config.toml
arch = "transformer"
train_examples = 26041
activation = "silu"
head_dim = 64
batch_size = 128
final_lr_fraction = 0.05
Rows from block 2 of a small sound classifier, named by matrix and row number. Rows with one number belong to one neuron. Each number is 500 + 40 x the weight over its row's rms, rounded and kept within 0 to 999. All counts start at 0. Numbers have three digits each.
After each neuron's rows are labels from the 100 clips, of 14976, where the neuron reaches its highest value: "strongest on" is what is common among them. Only what is clearly more common there than usual is listed. The data: acted Russian speech (Dusha). In brackets: how many of the 100.
# fc1: MLP up (model.blocks.2.mlp.fc1.weight, 512x256), inputs 0-255
# fc2: MLP down (model.blocks.2.mlp.fc2.weight, 256x512, transposed), outputs 0-255

fc1.435:506514563542517548446485558514467483523515496444540576533521513546500492559528549546460469516496495511452500533462549499449526526515503479528518503539489538548438426543453470550549506505524508527463558560480545526575503496430530556505464498524535450505545465483513483551418402563484508568519529477542508512428470525536541467499448467534496526470508484535548520471546499531549472447542504455476500535510478507519546455565371520469470557443519446577510470489502505440507504472435495600525466477499490490442486503491547426536485497577512478554446504441477500512499507553517476442495497524549640532481484465528475404484483578537502474545429506470471449493383513504548467483546487530517501490485470519545502474527466419503491558496483519489466482510593548456550534553460442
fc2.435:430482513429525469470509416543515566508579525537455458466554548467496421524484503468428490440465463497540449486525412478556485632467448502467541476468492494555578530488523528520499507480451548471483467518460477481475485502486574487447494529531551540521505547565524519499562480458498463454532455466524559480542527501540525505504526549464501484571516464509461461503490501500621527500480443475517541411531523532510428593456565546439562474509491485451530507461533500469543455493504532487542532473475532520482490538517497461461516533517529557458482505523545543507476531470510497508500450465484443526493538622490520541470547463495503525449457479518480507541566500534436482565492577509440502473538478551443472432453521544598441441507451539484535539525515470553517478463421517
strongest on: emotion: angry (41)

fc1.141:500524492495557455460512470490495509556501488474517537485531477464517545443523530605441459583445511509516485478473491473431498498511495559510443559447479471493475549443501544501493542483481535472547489521538495463518485529506455479503451434516534480505542557615514504470454511469504529506485494458457504528472535496537521478526563569475430458472500456526533539513479483518461535614514521550505532551547514503484593475443486516510475556496499505580473510503537531497521438500524435556491408541473492549487484458511557517495560514477505471487478501495625474483540459528498517455591524479546530514449543638490519507520544499535518536436499414451508502407473486494518481429545476546534514484543462418489516519508529514543495536522490446449551360528524456438444484508511577
fc2.141:501493516507507474488542509523494504525490504553503485446503465530524464486490472467515471497539526548479513510428555519543523494493477544491463491518526534518523516472507534497551520455525512482494482440472517500513519466483507501471438503557468448490497532663528511491498509477498503543462472525490484513541492499488544531519534480516496490499523541508494483547461495454508449523491482529499510458487492487504458496489520497528476513498500497488511540503478487523483524478496516514490488447437553507526512538500472464505468482489505503462483469528524521465476500509506458554497491510497494480499525679515465476510516503459536495514522541541514501523517527469526468517467522461554518523464509583543526447502506513476533470508492535495515082496492492482470482503521503
strongest on: emotion: positive (80)

fc1.108:435500513479506479529445530512511601488475563555568537460561443487483560489472516548527515534511439522430484463481480487535526477498500485530483469501462534464492463504513508542513475428387520459471519467492496549467528522515501576481451516525534496546539530467485524565448502518489526549591415422403502515521453548523534524463548470522491517433524534485572503517492500512483532485538540495472445477479470562481532553408439539511512517555519463487519463526473556560498453464515520466499409511552516454463499552510598477497501317487485468489459589477466482510502539501536508505492502537540522521524500451489490538452491482447534359520475501435508483504570541527509493494505492508506489448492506556479493539493453524569490534505533500506472532468482545526384503479430481
fc2.108:475471508506493470585427510486519542477540556581589502427534447504491561544458572566521496497492428526458493465440469522510455577494506483543515517471484523447483513509513491536499532434451531476461544503428529477449504532464504545515427489510510506503512576440450580558443541488483563550560421446466519520510455553526509516504569508560498489521551507500540527503459500498558535485507528526500422493468434573464546525394535574484491525510497502492480493510474485500550458478495543482484453559598589503416521528527514463466532430530518405489443556509499477456486539527509494491530460519570521523542492420492445508450523503482501430530480443483506472414576484505511531503477522486519521423521522496491485562565496542485524527470527459464446580496444498509434471519552499
strongest on: emotion: sad (80)

fc1.344:453472483484526449524539432482500564534385495508549503541572427446465562514505478498545495558397492401498491484527478436470508442456458513541424507482449555516416515449510482522542468522469585466459465516516495518485495447506553486483503501488552516469593537562518539557467458507506525539540515474418539539470451557510495512441517484533482556500527473530524551527502560528586542561518473444559517532529594549473626535455429578496493478500538502516529474534515560520509457535452499577481461483542554470475460443530593527494504419535522487484527577462477513537474457497490528490512497498542475531516518492482513528502411429501476458515513477459510473523542539486527500510485503503517484544540455443488449532523512545502475530537503503491516404445511529544433513490511494
fc2.344:492515524478490498488483544493503481494509545533554490409523466539489480510432536516501504445505482551519491523399512481546477529497569503481517551577566468466504504597472496531474559395507513517533559509450520487477486547461507580477385488546509473507497513541483535575443512461500535526493434532563453457543503516508532520510595527561512457514508530488517510478514513477525531458516536517436415443427391502524491483451566559499473487464447506464494528512424443491461474476523534503525522491535553551443547534456477447465547472540470459500442529519521455463572562522503450486513411524519565507490489511492457489452480530553489470496480476543512538467545446503431531483534458508493525467529541522485527439450548479485586512474497453447490337525515524464436496491487447
strongest on: emotion: sad (66)

fc1.298:561512479521384489513522604440534526527437493442524547505442490490512560548477485482503537492484568466504511488460518489485486515464502490494532560480401501516493533479487477465552508537457527512446526533488492506542478427461420547442487478591513511533467511504408564490403431555505529450468500448524474532544506494491436531515445486540541594492592565466467503488536508480496430476491454486450505446491524468566483458532447537556557509477554523467526404378537523522508485520489485484436460464435458528547502443493522445512460477435513514508480553542480533498544455436541461541441448538471447504509521512557469528502534475510470531465492499494454410487560511529538491478493572436548511495479516503480485491426506471473482530582523501501520492432470540512542516523429517
fc2.298:462473487447526504464429541504512502468531481493536482568535542538491430511516531470491495506564585547474474520449490489445499503546465495505408415521525471454589496520535518484448531508535484552538481556498511506450491504454560491540489481470499562457360474488512479529511598521493485479499513562588489568458495515550550532522445523533465436479505443474534448589490508467539477514466501517519445434561480541560523503489461490515505368476474517566511548418437545458483475492457520558436532456537519551482478409504524537541515549530479492481501505528508500489544506566513502453521471407503555524404479445474466558467539531448545466507506489516529565462410451530509500549551528506512529495503512500454488546484451457435483456546503468552466442509527458506521472513541502
strongest on: emotion: positive (38)

fc1.510:538466552546462533459446508469627486517441507474495524571492502486532475542481469463472451485457490457444604528500511469484495525531480515501472523440494483401474474462472508516486539557494517480497479456506481488537403477568515503579518505480580574474503512513548463450489482397576517433465548483496585433493493472585494433495501513524520531493488515537541443446552510567444503502451462505454503551569531492508505524517506503485566498530503572476429502542516518483432506491560432547488509518490498553520457446509488511566474501508588506499512506510501519570465510477395459517470458472586550459459462529548587459523465481521467466436537518554496507522538538575531453497502497526456559475532528492511456524519605462515442533518549492482412442480505499488516542508499481
fc2.510:499489554455436519532463505541517559486511496538522447539466500513579480598447503437556487437595514559458502570534522554475479577505502484453510459421543495433538484500471485529447520456459543484414542488509512503541458500518383513508458502572540542499472486471522473453518574478515532463503505499459481491583494495554441480514556482543498455518563566515519435457504491528507526470496449496437404521479534489519494513513547488466545464556567535514459525526497537505463541435485560539493501517456493508449499492512436499537455503469499544478514489543374567560449537484447482475479517544552456580491527451500510535506510539514512470501511504436486491438521556555509539514516450502482508504447542592445459570535508513502540504573534555483447473455449488528552496438479583
strongest on: emotion: angry (64)

fc1.65:510525485480626569581509547523426470539488405478494498432514550518464570497402552421583507563487494548481452521563513531512470430530488441501468462465537477551446546441434538399460499491414522507478509515510507478520458500505529503468494483470498475490510448496528449497476496482573410474497497565536416493487520524479510492518553528444580442530465530507492496449498448542453502522544483421559532499466535537464497528466482517533526499397479489518461464519476499450460504485486439575549529578480500491491539589476543460522435491497498486557556479528531553604460438492517474496521495497494446463559591494461558535490513539496503426469485491511513489488484447504445508494499534432536471561490521469522477437477495513517482544460538460525492480479506469482504491463447453
fc2.65:478519493575458519556523472538590515493510486464476547529504507498528551476559398617522486540467447482514517536477520456529531495479517538453515467483460482536493475526538446589513513453487477446583501509567496453492516439510573499593472491445542468516444528556471509464542508485435515544527476564495579480501510463439435454533489502563551525439521493462502503555563507487437450478597494520496531559483418524548477512515546507515461466532480500475529481488481464533450515578465529478415477432518483537518491495476438476496473521507554441473447430567486509516496599414476548505413502478536517518504464599555493527469516512451486482545504399527433472520490492555476514438483517467516542480480486510461468480536564503508458509474503504481473598518453536492460474513535543
strongest on: emotion: positive (51); emotion: angry (39)

fc1.425:471484458497538506474424497501513442472518498526535508485487511472551517421517525562438398480486484537531507514451489449485507476531493549456489532520500423517482535464437593541509552466502493516507461582457484520493484572510530444465437479488548501534497513586478489473511453421598491494463517510518529523502565508545496500545523529508549456491440524484546540442588518535492465540465482521445449541447518470528556480456437525511511486495485552503478572567482531467488520429543475568474502481502553604462410505430483457515570484488494512467493464519514496588492533527457496491560516512513618464473502594508501474536516520537495485493481490502522536496544468517491488550524419479487601486521483474515482500510538489577511560512516466466550355576545465529451525524490561
fc2.425:487512496516386480513546456511516535473496513534507500519548516517513439509478466401529448411551604506505541523465540507485504538459504479447506518530545479516523471518465604514488541414502511529473481484505508509459472478494457479499445479596523491489453463624500448505563533484519525469486545550512454474575524463544567514547541492519502478483554516533482423463539515464526515473529469510450413494462514492553498497474584518507508438508472514531508569517453516509451475452449525498494522530447474546493519452526442489503523492484518537503470514510445509572488466496433449528507503523499495502472571584508490548549513500468480497501488567520529516521552508506490519508473448503568526522441526575486478469473536492534509447498488524464520250482480551516513474463512452
strongest on: emotion: positive (72)

fc1.220:450492521553495526480503492441497560539403546553528520467516412455506554502494524500525505582449480447455505463515446391547509422480458542533441529516475537485464518496483482510535499517483591423493443435480538483495559507545529518487538517519528501472608523522497467521474453522487439611549448527464534543490428529494494479501529482508469503483485514590540518558461538462480576518511467517527499492524482522490473485506414546491490542482540426436548465501453525585579444509422500518570393480521582466505469534527589516456547399503491466485443497507479513547514479513534501549513525491532525508512467487480568498456509414479477483479520536527479493563517494445506482494503487417548484541532473501537541482468482533487513490483487542506519456422555551553492478446444505
fc2.220:493491469459506509524472537485526447475641522527573523468557466508466511527497481507536499429488426560472532463464524543507485560491501437519509486556514481473480461482476489527483506452463477537538549577470470520462454530495563581510458536489562472542405507469469553577534514475543525484526487496494500492557549545515535527438543441604477475527499544512503483476534516511546512432551567458447487466376475536480515525387478570508456476505506517532472518482435482458477465506573504458441473544594501499447489528497495432471468481493481469440478590455503491469544528532524443514517431461540502522495504461488415503484527534521482467495464455491526498456588535471459555515514443523494573468523560490451487509508520471566504565476523455444460543539444551508457552504493453
strongest on: emotion: sad (95)

fc1.360:442485489573482457501503491512496548549428499509541550547598426471474542487510491521500514620419537450452480470534463515456535446504435527502386493465467541499506500450502467509534516488482555415467527528548457482509501464489478461479476504461550496514533534619547517528499438472542554518505511447432529568486467527513440462447520500492471503524504490515536526484459485517497549592508500464528495550592572509514557533505447526507463487491532499563509481494533553483539450481522512594480434516523508467482478476519594534472538436476483476452483562481574509517503478519499529484583564525532527517493528603474513527566514462509566485471494459450527497482509527487562471434511487528527500506535435468477455500523518518526519576589498479476515373481551504487418532473519501
fc2.360:548452493425501499543477506447488526482489543570578493475497492543553425524466513509559488489518512586522489534482494526489480499479509519485524463558536540494530479565511438502491504436510521486518540522485519473511495509489472547459458498531446443496493516592499521524468465479483527520528428542560511453489484479468547519545519545511504450506488485478475548505488471469479497454533519504490506441455425534517497487464518503549519458492420496432532539467460484553511486469466458517558540477519562505439480546484513494497544472528528461526475511502510480516529543539568467523511478514447534522527496577515490475491472494498493495519554495553486538570492487456461506537502489465507499519489512556576558514526515499475534460436502489491486190454521484454441458502485350
strongest on: emotion: sad (75)

fc1.135:505466535433528385480468498540544520433444532459496488457517528482510517555468466400500567431519472463524478483453510499462470516489486570528483507523479499460486472531501497548489501508474474508462544536450437495483426445460604624549457571554440411522508489475446491486535544465493545498528510514538520532476484563525511550498424437481531567455483525534462500523575514533549455515497451487484419494482501433517532545512443507538523457492515516477510446507548542458500513456466504513454539486420437488465481522509495430480479467633564496559538497528419491570479495501509503498480505478469528425522487467510481480498429454503506471486461568500492468541549475604543564511499573475550503485495464505465450506557480530511520464485559446506519482502463586442514536488466538
fc2.135:493483447551500518448499559494543512499539498505497461493536510546527416540507449530550487517539561510482500546456518454571498518513518502503564484558483532470562462577538491494504504468468469510528596515546497478464540508503498523490457514489465502505493510489470526555535500525382488509541462514557481492505540454436454522543526474489506471567542507454470534475488514505495525480541563458493413417455570511478502475555586507536486471498499472499479482472523467425455481491490516445481464561455539523542526538491467476528503584449472512599485496534463538540510524542515519481525471506497508521537445480500467510528523510498470532541482466491460481471437500462522488482438468551524475443495514600479479487539540434422463403472474557489471254545539469433485453494496535
strongest on: emotion: angry (50)

fc1.475:460506430514537548439516501477452520514519508478572423429465493498538501486545491539523577592431443531493603509512550434424541490491477437472516522509502477497519468473529548476573509513526526499568453497509572538567551466499425524447569493498502472471493513578569426462395499522598447538489513525513499542491523505482410475454497532517523525527536462500535470417500403500493462531516521501589539555476538550552488441489481537519491505455385464459519494462487526458487521532549472520482443446507450504515494397514500528499493469487478510438437499486575518547529506478494498503544463510549483432440544510507502467592528521496491541529508480528541542478484477468549469527532501442466478512524511482566555477519537502540514507499510457421482513536548467549475423480468494
fc2.475:535552513443484477510504511551480505471491481537467545568494526447512485459508502498477517444466455516434466467519495496482493490464547478440441500547514535525508480514529502526504555436487540539511477530577481445453502450465542479492499482494501442516456488609496481420530523450546498509498519474496519436507478511537558505491516478466495524403440496548560547555462489496489580498515479549446499585511529490525503537508532513446506495547533546498501549546507445520430425569550496512516479458513509527484507514385523553524495475502529501453521471481471487453506479524507493418486556466490429472498563611515567482490500450537537437500504450504449432588594532521470493497487558524522536488497452482494503506430501526551468534540458495583581694532517505437468537457488535
strongest on: emotion: angry (56)