From a checkpoint of a small sound classifier: log mel input, num experts 16.
Rows from block 3, named by matrix and row number. Rows with one number belong to one attention dimension. Each number is 128 + 32 x the weight over its row's rms, rounded and kept within 0 to 255. All counts start at 0. Numbers have three digits each.
# q: attention query (model.blocks.3.attn.q.weight, 256x256), inputs 172-255
# k: attention key (model.blocks.3.attn.k.weight, 256x256), inputs 172-255
q.30:149099212162118170130111134119068160141107129085147167095087177159111116158115104152165145103127092102173174201156148085109109159122114131191132143155159188114209116142097125124111125081056117120139163125131121123102196159047238132105138117094183184157
k.30:155137148123100130135122084124026145135080160123167184088146117074138115176146092158147124092123088169186152131151145074162127188132072126163101152133142209136154144132111129106093162080136143126093131090089207157125135105083100083127175081122150193150
q.31:087178129130140163141073144159100188137216160073134099088179183164125158148075096172152104160119196187093150170127100094131124081115109126147135154130114167064112098179079128119134106095078141156082192078145151176097112108108145092122159111148142167162
k.31:158147047122126147168108130177116121088133146136126177072159151141145119132058100156182095138119090131147176173130119121107123110081116150149100120144105135124153160104125145110094126117072140134154167088131135146123228124107157134124098071116159113114
q.32:143101158139150129128121151110104095094085089126122154147127084107087090125161133122065152142154044080146075113127124140144121125119112131105146086116189101171116146080132111145093150135156137087094058093122076114136138161206165172130100154153144085151
k.32:123096228159150105145164116129135209137086145137137080127142118112089127144114137068156164129098155132050114100136135155108145139176142101116119113096114114137083136174088148162130105143149108167101090110106102155138036163095124190136149164122150112121
q.33:114150080127101102152152113100172122141141163176082083137114119139170174116118122075129149124112169120136149121132171121107125146157149115107138114103081120091143072158145085184221116167122133160136129219116187139149093107125097088117114123171097102067
k.33:138151056112095141104131144130141013144139119135121145150083126131106157158145133143153109148146137094176164116113102155147124154082099129111146114154231163134144078094143158116125132139096141120129172192175139108115189109113135112125091121171158133123
q.34:145111197105117152113150139120157075131101058124139125165066096130120169145208154113098119136098070134109097128112147120183131154105125153135146099138179122163142123125168164141059169078163070150209113126128066081142114109080110145112168163077130166197
k.34:171106175135119109123116105118085159120091096132172128130098079039139097131169081128080105089150108138134065105132163100173148163143174138150174144087139139160184138119173146071071115078160134078141076065137109131156131133182103147136138137121104189115
q.35:131138066085146135098174082165156109113182179163114130118140131163124179121154158121175122111144192166087135107093081134119142124143127119108121133118042120100104128114162172121123124129147123150135125159175199138101098086092027154118102142109092138145
k.35:121154020084142150109124156181142069096141120131146152134117133132138121115126157164065107111144129129146140109142100099139104074111152181150138119166141103127144130096171132127118103112145124115172126141150039130124185081186124085140090104116101123154
q.36:136155170103140168085106121171127201130120143130168152109138171145133145160122105177199115101121165181118184167109098125091141131102080136137136106136093182131148102150104121104067155105111134131160170086158176157093133148000178167124146069119188125125
k.36:140177076077133158111096156144082152113125135141160136102136104108164086121166148169092103071150083151169107183113159042129108123096093166161152143157122143131152098108125133111091122069203130089142130080101147149073156081166124093122124073114143133147
q.37:150125082100123142081171066155148129113151197189130141124137130174104149142139142131204128060124170165118168113116082118101139133131101114119143099154065139112139098113131173121097137129127145119143120160179232150077131132019099200105087100098152135109
k.37:125161056067149175104103168166100110125133124147181139126133102140139088130161154166069108093127101165160137151120141070143109122090126168174154114159147129134160125084143140131106134080185114123158152108106083148079151087173115081123124085113123121167
q.38:134135072108131127113193094153179063117095161177090120108141106105089127082148161107108127170125122138091074085107073144161174087147147130071162141104103080120070144076163172139125115183193114142102080126161114145076091101190000174126127154120094104118
k.38:131081119139134138124162150135183083107172126142114104141120143184104131072131130094040133169148155125098112058155056135126102045165174113096161104158144065108154096105156117154157091163142133137126075157132049111118122127214159130129115189186095078150
q.39:156105190159110150142130150116074178163100174088162165094083149145098104157116070134160153094111105112139199142181125085138103173112099123137129128140169178135205103159119142112103124064061124115120141118164132135085173176052240149111136122103207159164
k.39:176144134134087152134118126126036146140094140123166170095139086107147108146165126148119121075105078185188171160140194097141092178126090117198110131128138190113147143152118136131115150081151150089107156095093175157097102091076131106137168091135143187147
q.40:119104151172107113149113147105083190142152148060150133122112168136135095171095081123139137097137158105167182169188161098124078171143115135148123133155176176134165099179100099129177071129038117133103157138116145134135148190121255113132130128138168150125
k.40:131156145161067140134123119109108143162118137111114174101144126128109148179105125129225123102099124159175185182149190165101128209114069095148063104134138201118088150152094129122138171132069139165126171171114207143110121147009142134100155103114171137142
q.41:112085073173121074164147134079137146111139190090127108145123132131112118107124090098153106076123180100145171104183118106140109168176166085147100155122138119129164128157140106141207072155083128147091116214115161110171142153152126075130090161142102157095
k.41:146164106140073149143147155136145025140139102100082152103137131201085145129126153132176129127099168158165194134153186198125112143113105096166087106158166175087085166133137146168166156128088127185134189201143154121138135124005146130126131125133103133154
q.42:101165070103123102114105120148157109102135124140085114144164088099187117095139184130080121168187144141110069086095148163116132096139138119127124119071061088128070141081127101113167128183181120089126122093121118108170122108222044116148128137179068063076
k.42:096109122125172105134139146116234136130149142151093070170104186156113158122096120122144135186142194094077100095101081163107137060142145167070123145132147061119106125131111131143186093185119113141133112152151096111145142139154140147137091143116124046089
q.43:071133055112124127125120106148117106106210145127105091147155137152130149129091152113120106136143224150110106099116117115122113078154144092116113137145086081099124116115112144149141097122101139172097147153146155161149086094182072125120120128122109163146
k.43:115121056158113136126161151164170049094163129108061148157118153201110125082045124130091087172137138122130147117176086148158097087119130110099118111140131093142114167070151115154135122191055133133182111187117080082116181149196145098125089161125096121164
q.44:116186124124120180128051139171110172169187105137158127054188155129144163156092134197153140153105147163116163197071117121099133082106093134138134134157079197050099110154054105124118101117098161121132214069147147214107117087107162117141138063141171149112
k.44:128111082139121127125138117131145168087134153125117173113132132116152108117073152117121095198132075101163102162104078067112125083095076131112130142183118106171129078153097112144097160127100134093155138132116128143113223101192120061089117106146153129169
q.45:170127132084147158076177089172147113135108159169133155116138119142119113111161131126152161106125128168082143116095088112107164134130125140110177105116085147127150112089181145106077170142200122127154132093174146119064143116042062196105119117098129093103
k.45:146145079065148162109093140156079139104123141163216139125153129115144090135186130178092113067148102155154135146113127066148107088111139171161168142155150129101192106118159145101103101063201124085150120083112098135078148085162133093133106062121131128140
q.46:145148129116134177095153123166122160150124167112174136089109144153094142138125117159205134095114183174134144158116089133103165120111112118133147146142101188133141104151125157126068151086132137137154177093163162171088127121003128178123122091064149162158
k.46:153191072060112140141097149165063144107135136129184150109150118098153105133150141157083115078144074142170113174125152058136110117104124180164164143177113121136167110102139124106084121077181145098147166087116122146085156089166142092118132088121119148130
q.47:108078172117131117117190104092107179128098174113167131133118163140095079122165073057169169077130178143139127128206133061128124157192139082117155154126151076183177058147188128177169107145169100101100092150122147070131130158082156176103128158091116129154
k.47:132147133081134146133109159107040079153115126124157114143140141160133108117184131177133148039135109133178169171144190095106062132096113167172159137135124203100160148121159144136152127067209117134121174146129167112084077123106132108139131072122149121160
q.48:109089144130095126130073151087084123107099102117159113150106144132134106184114114164120106107154124111175107116132160120147075154137113110119111133187194098153148118135112151134071094104119085140129112144115102102142128155138213116127132128122177203209
k.48:116116176180093110138144127095115183159076142065085115179118116106129130135091100073101115146106169145125088142177159119119101200151089069072096153091015142172087206158107078147144173172092128147127078149112185104138084184161097104100160180083123165147
q.49:082083181138122120139098157122032126096123126108166121114156149105094071158112112133104126142133116120133090113162133099158087097151119101125120127190212102117158124124119161154111095100115101137069084073129069119121124176212214145126167143125160143205
k.49:108089198199126107152181123113120163125106150088075114145148147148103115075053113077092135159120133119118131124189145149108095119143115073105089107117073128152089175177104095191140134150091125151117095161097125111139073179148149133097147168097156104151
q.50:125137152181131096167060164080132170139141113068119111116165132108166101126105099135071112148150107108149145156143177133126105132138134117169095176103153162119116143160102027130216091146073168089114147132082120127160163158204191061165137124196091086097
k.50:126128163160113123132155096115158131157130126132090125112139132133115175146101138129234126165086151114096138136115141208096147159125103113141096142120149140101082140146104126154169143166082132165107174144131193118150110161016125169130137132135157113084
q.51:108121203145116142156085170098087134125120071102154123112135152090134063154134116122077132140130105109171109162149175123133085127131135143144115130138224133154129136163099097133146119113124120114125135113092065117165146146179237093144148111138147124122
k.51:122090233177129100157146098102141172163102134112109115133115140118101136127116096104187151144114143117108110132157159167097145169127128079100122127072086143129099143150066109146133142154080121127093111126133202120165087180080144172118151161126177124100
q.52:140127083100141127094174092134226075133079148167116120161089122118128164103179172126154138112098124115101118092097105169131197132136161129112150121113081111157102177092173166110095169148182110139180104161145144130103121095065002159114105129094093145092
k.52:134129087080132151097110136139096088104160085150161115123116132132150108114214142134036135092147107142132089108095122089164101111165164178168189147132138119124187122108178132113141089098213123102138128094148060122124138079201105070148111110147045175162
q.53:125137081132145119120162101135145124136142200099130121117142153180088136104126146108197126092107181169087125136122068119122164107130141118136136170120083116100130138128153152131154114121129132155122164154175199136097094097059041151119107127090111167125
k.53:149154039105109165137114165175094051111168104125125173106157127176137097100143157164090113095126101164167180131150121108112114082122148148178150117174177131125153127107162118122118124116141140133142139126110106130106179094151134106162117083133077137169
q.54:095145059144095087174086139101106137112182132101073097110153133141145102111109110115091136171151174125131120112171143086157106134139133117133120133103161127099135115122113103139178099135080116115068119136126094115166135137247156092140168182181088092115
k.54:154129122153114145149164115146176100130133141127069120124123170184111181167067111119230117155101158118113199133143128208102148124133128109106065117137152132099105179103094135149159131165029096192147122173142086125133133174036150198125088172117170112107
q.55:154157193129133119121111135118162168161119072111091167108124108080136116092144109164103136142106110121160111167120135158108176152089124174144150134083123195142104098153079063104112209162129141121156154069117109144153105146097201106140140098143118118120
k.55:163137151090133156139106091143126203145099140149196123111144109079142149191157104153223136088104116133099127152064165122131199165107133166139108144122127153107132109129088150078106127091142110155119134065144156177136146119033150184128106073109198133103
q.56:169070088120159094098199118105180065112058143147126160194086083110122111089192153104129106112140091085112091078133122142155135178142146130125122103126143078206170167091218170124120154129160091108184051186118117054129130145133048158121094171107090125125
k.56:115129124105095114111126151084130067141165091142129099169089108132145107081193163112051141094170165107130084084122142126154074130128178125168170139118168093107153125155198124124158110128192128108123136163134081098126082108190103087155151138144029164116
q.57:150139055093123109110155087131201081148099158169092128164081088115167153126151169125143122113138147113108140110093117176130185132140133126110132106118051106139081186101168135110126129179152116142158113198132171112136114098099015135129091129107074118076
k.57:101150056095126141074119137097182029106188090150115123162099128154154136105179153149060128129149148108149100111121065108151120097139140143128181128139178111131157097118196108107152117140161147096147128195154093076120152087199086059149108141152039138144
q.58:141154111116100119150171140103155099150169074137081113159079122155142182105154106083117114148099139113137117177115177147136159168127154166135131168103135149126128129156139104165180168129125117163197150181086125112160101079117069051101122143126076178137
k.58:163127093120098122129116075154137088148105131146147158120108094065115157197153113165222117108123140122155145090092143169155212196139155121128120123113152158114144129088123153061079127140104121145118109098161116120157184114042124154138090130161156177095
q.59:138143116135123133104081117174099151109168179131167122065217142149112122147077131192119133114145160133108143103069066121094115087094088099126151116131080151091093141129105143100116091139118137081060158050176175158104171142142151159138130090155145068081
k.59:116148120144152137130148174106136140107166135126085105111157169178133094060085173092070121173135102125098134163130092120107086040101085124136145089155130092134108140171131102214162141133153123139134151149109110160094103118198125099119167131121100035132
q.60:144123087116121119092150101135158054132067147185119142140133091095158124111145172136132145120137089092118104079102110179113165142159133117113138091106063090149062165087174117115097153183172129105130080140166140118106140140132052185131089122115106062072
k.60:078111155102157133096143159082143094112153105144128061151095134156124123076173172101042166131145141095112064101123094113132100085147120123123176128131136086168133087161138119167179116132190125128137121181126097096125069106217082084150160162130052118142
q.61:149148146094104183094152096178145105159080116159159137115097126133111180164111173159182135131098097147120139162080101157117176121102107131090141142201098152128100143106098175121061145113162125178162149110176133176063124104017103171108107081084169182153
k.61:111128099113131123124149129119076135096126102105139132134110118109155092106143122121004111120156094134182082127129090054157091112147135136137179144138112102172162095125169103129104130111166161062134106110101134119135140087255105040127137105139093149167
q.62:128192088105148152125112113191134134133166140189150139121187154139155163139071185167156116123157155151118145185063126166063128076124094126131126121141051128076100115114090114118120147172157199133124165117146195205146119078093086140113097049157157102079
k.62:079128076123168103121132161120158146103134162119152126147148149139162105090072157141069107178127120117130085113108037096099103084121090113048128148137102108154120076108113089143105136157124142093137106118118170145137158107240084055088123112114122083165
q.63:096153126142115111163059159098142122133131062079115106141140096077190117122111146108038104193155108121136068146128170155158112114128168152142093160091148104128087169131095050111180128156129131114125145103074073126183123113250136050150162130149065113099
k.63:102102185158139085144152107106196138131127141131086096156125160124133165138087090097181147189139179100087119108122103203101157131156130109072097136075107116126084135155107111134166126181067130152121127142146147107171112168073142167114110156144119121095
q.64:111123169144174116142160149102129099087157100157073120166136115154131107044164099119105141144127140093088087120154154118102082088184155083069122122146114126146156059136176105163174150168128149099128087172124082074177090175166122110129107081149097066113
k.64:086100125156071148138155101106180170137149116117073154129122118104111160148122143100148139056104075102131138115140096117168213178124122142120140069139143178098168085175107076177118134078085106110162168137173145141136121152100144147137091108171170149120
q.65:138102180199101115159094130081162182141136138105135074131153156137157134092143137049137127180128140120171108167146126134162124132201151112184140151106132142077109162127167119139179128101138080136148139127096148142160104169092094145142118185089057135166
k.65:109140072124107141146116111155138129144061148141044148154143072114112070107080129138120184160117096112149118100132079139099121148048074197135137078092117130123125148127146119089045138125136109117108135074164150164147137171102197169085168134159193101114
q.66:158145135081176121094146137144168131115128157119121152110076144131099145145171103217173112121112124157088152154126152115079102135094078078142107166157125136183149111148125141153162136132094158129116098136136152103124155123053124098113125051094146171112
k.66:120155165097128130058113145073135123171160090073142135141089132099169140116125099174104100139163149124145122170143175120124104136095122080096115147129164136167112099155153134152146164152112116108146106128066139045139152126161138030161172120075128131101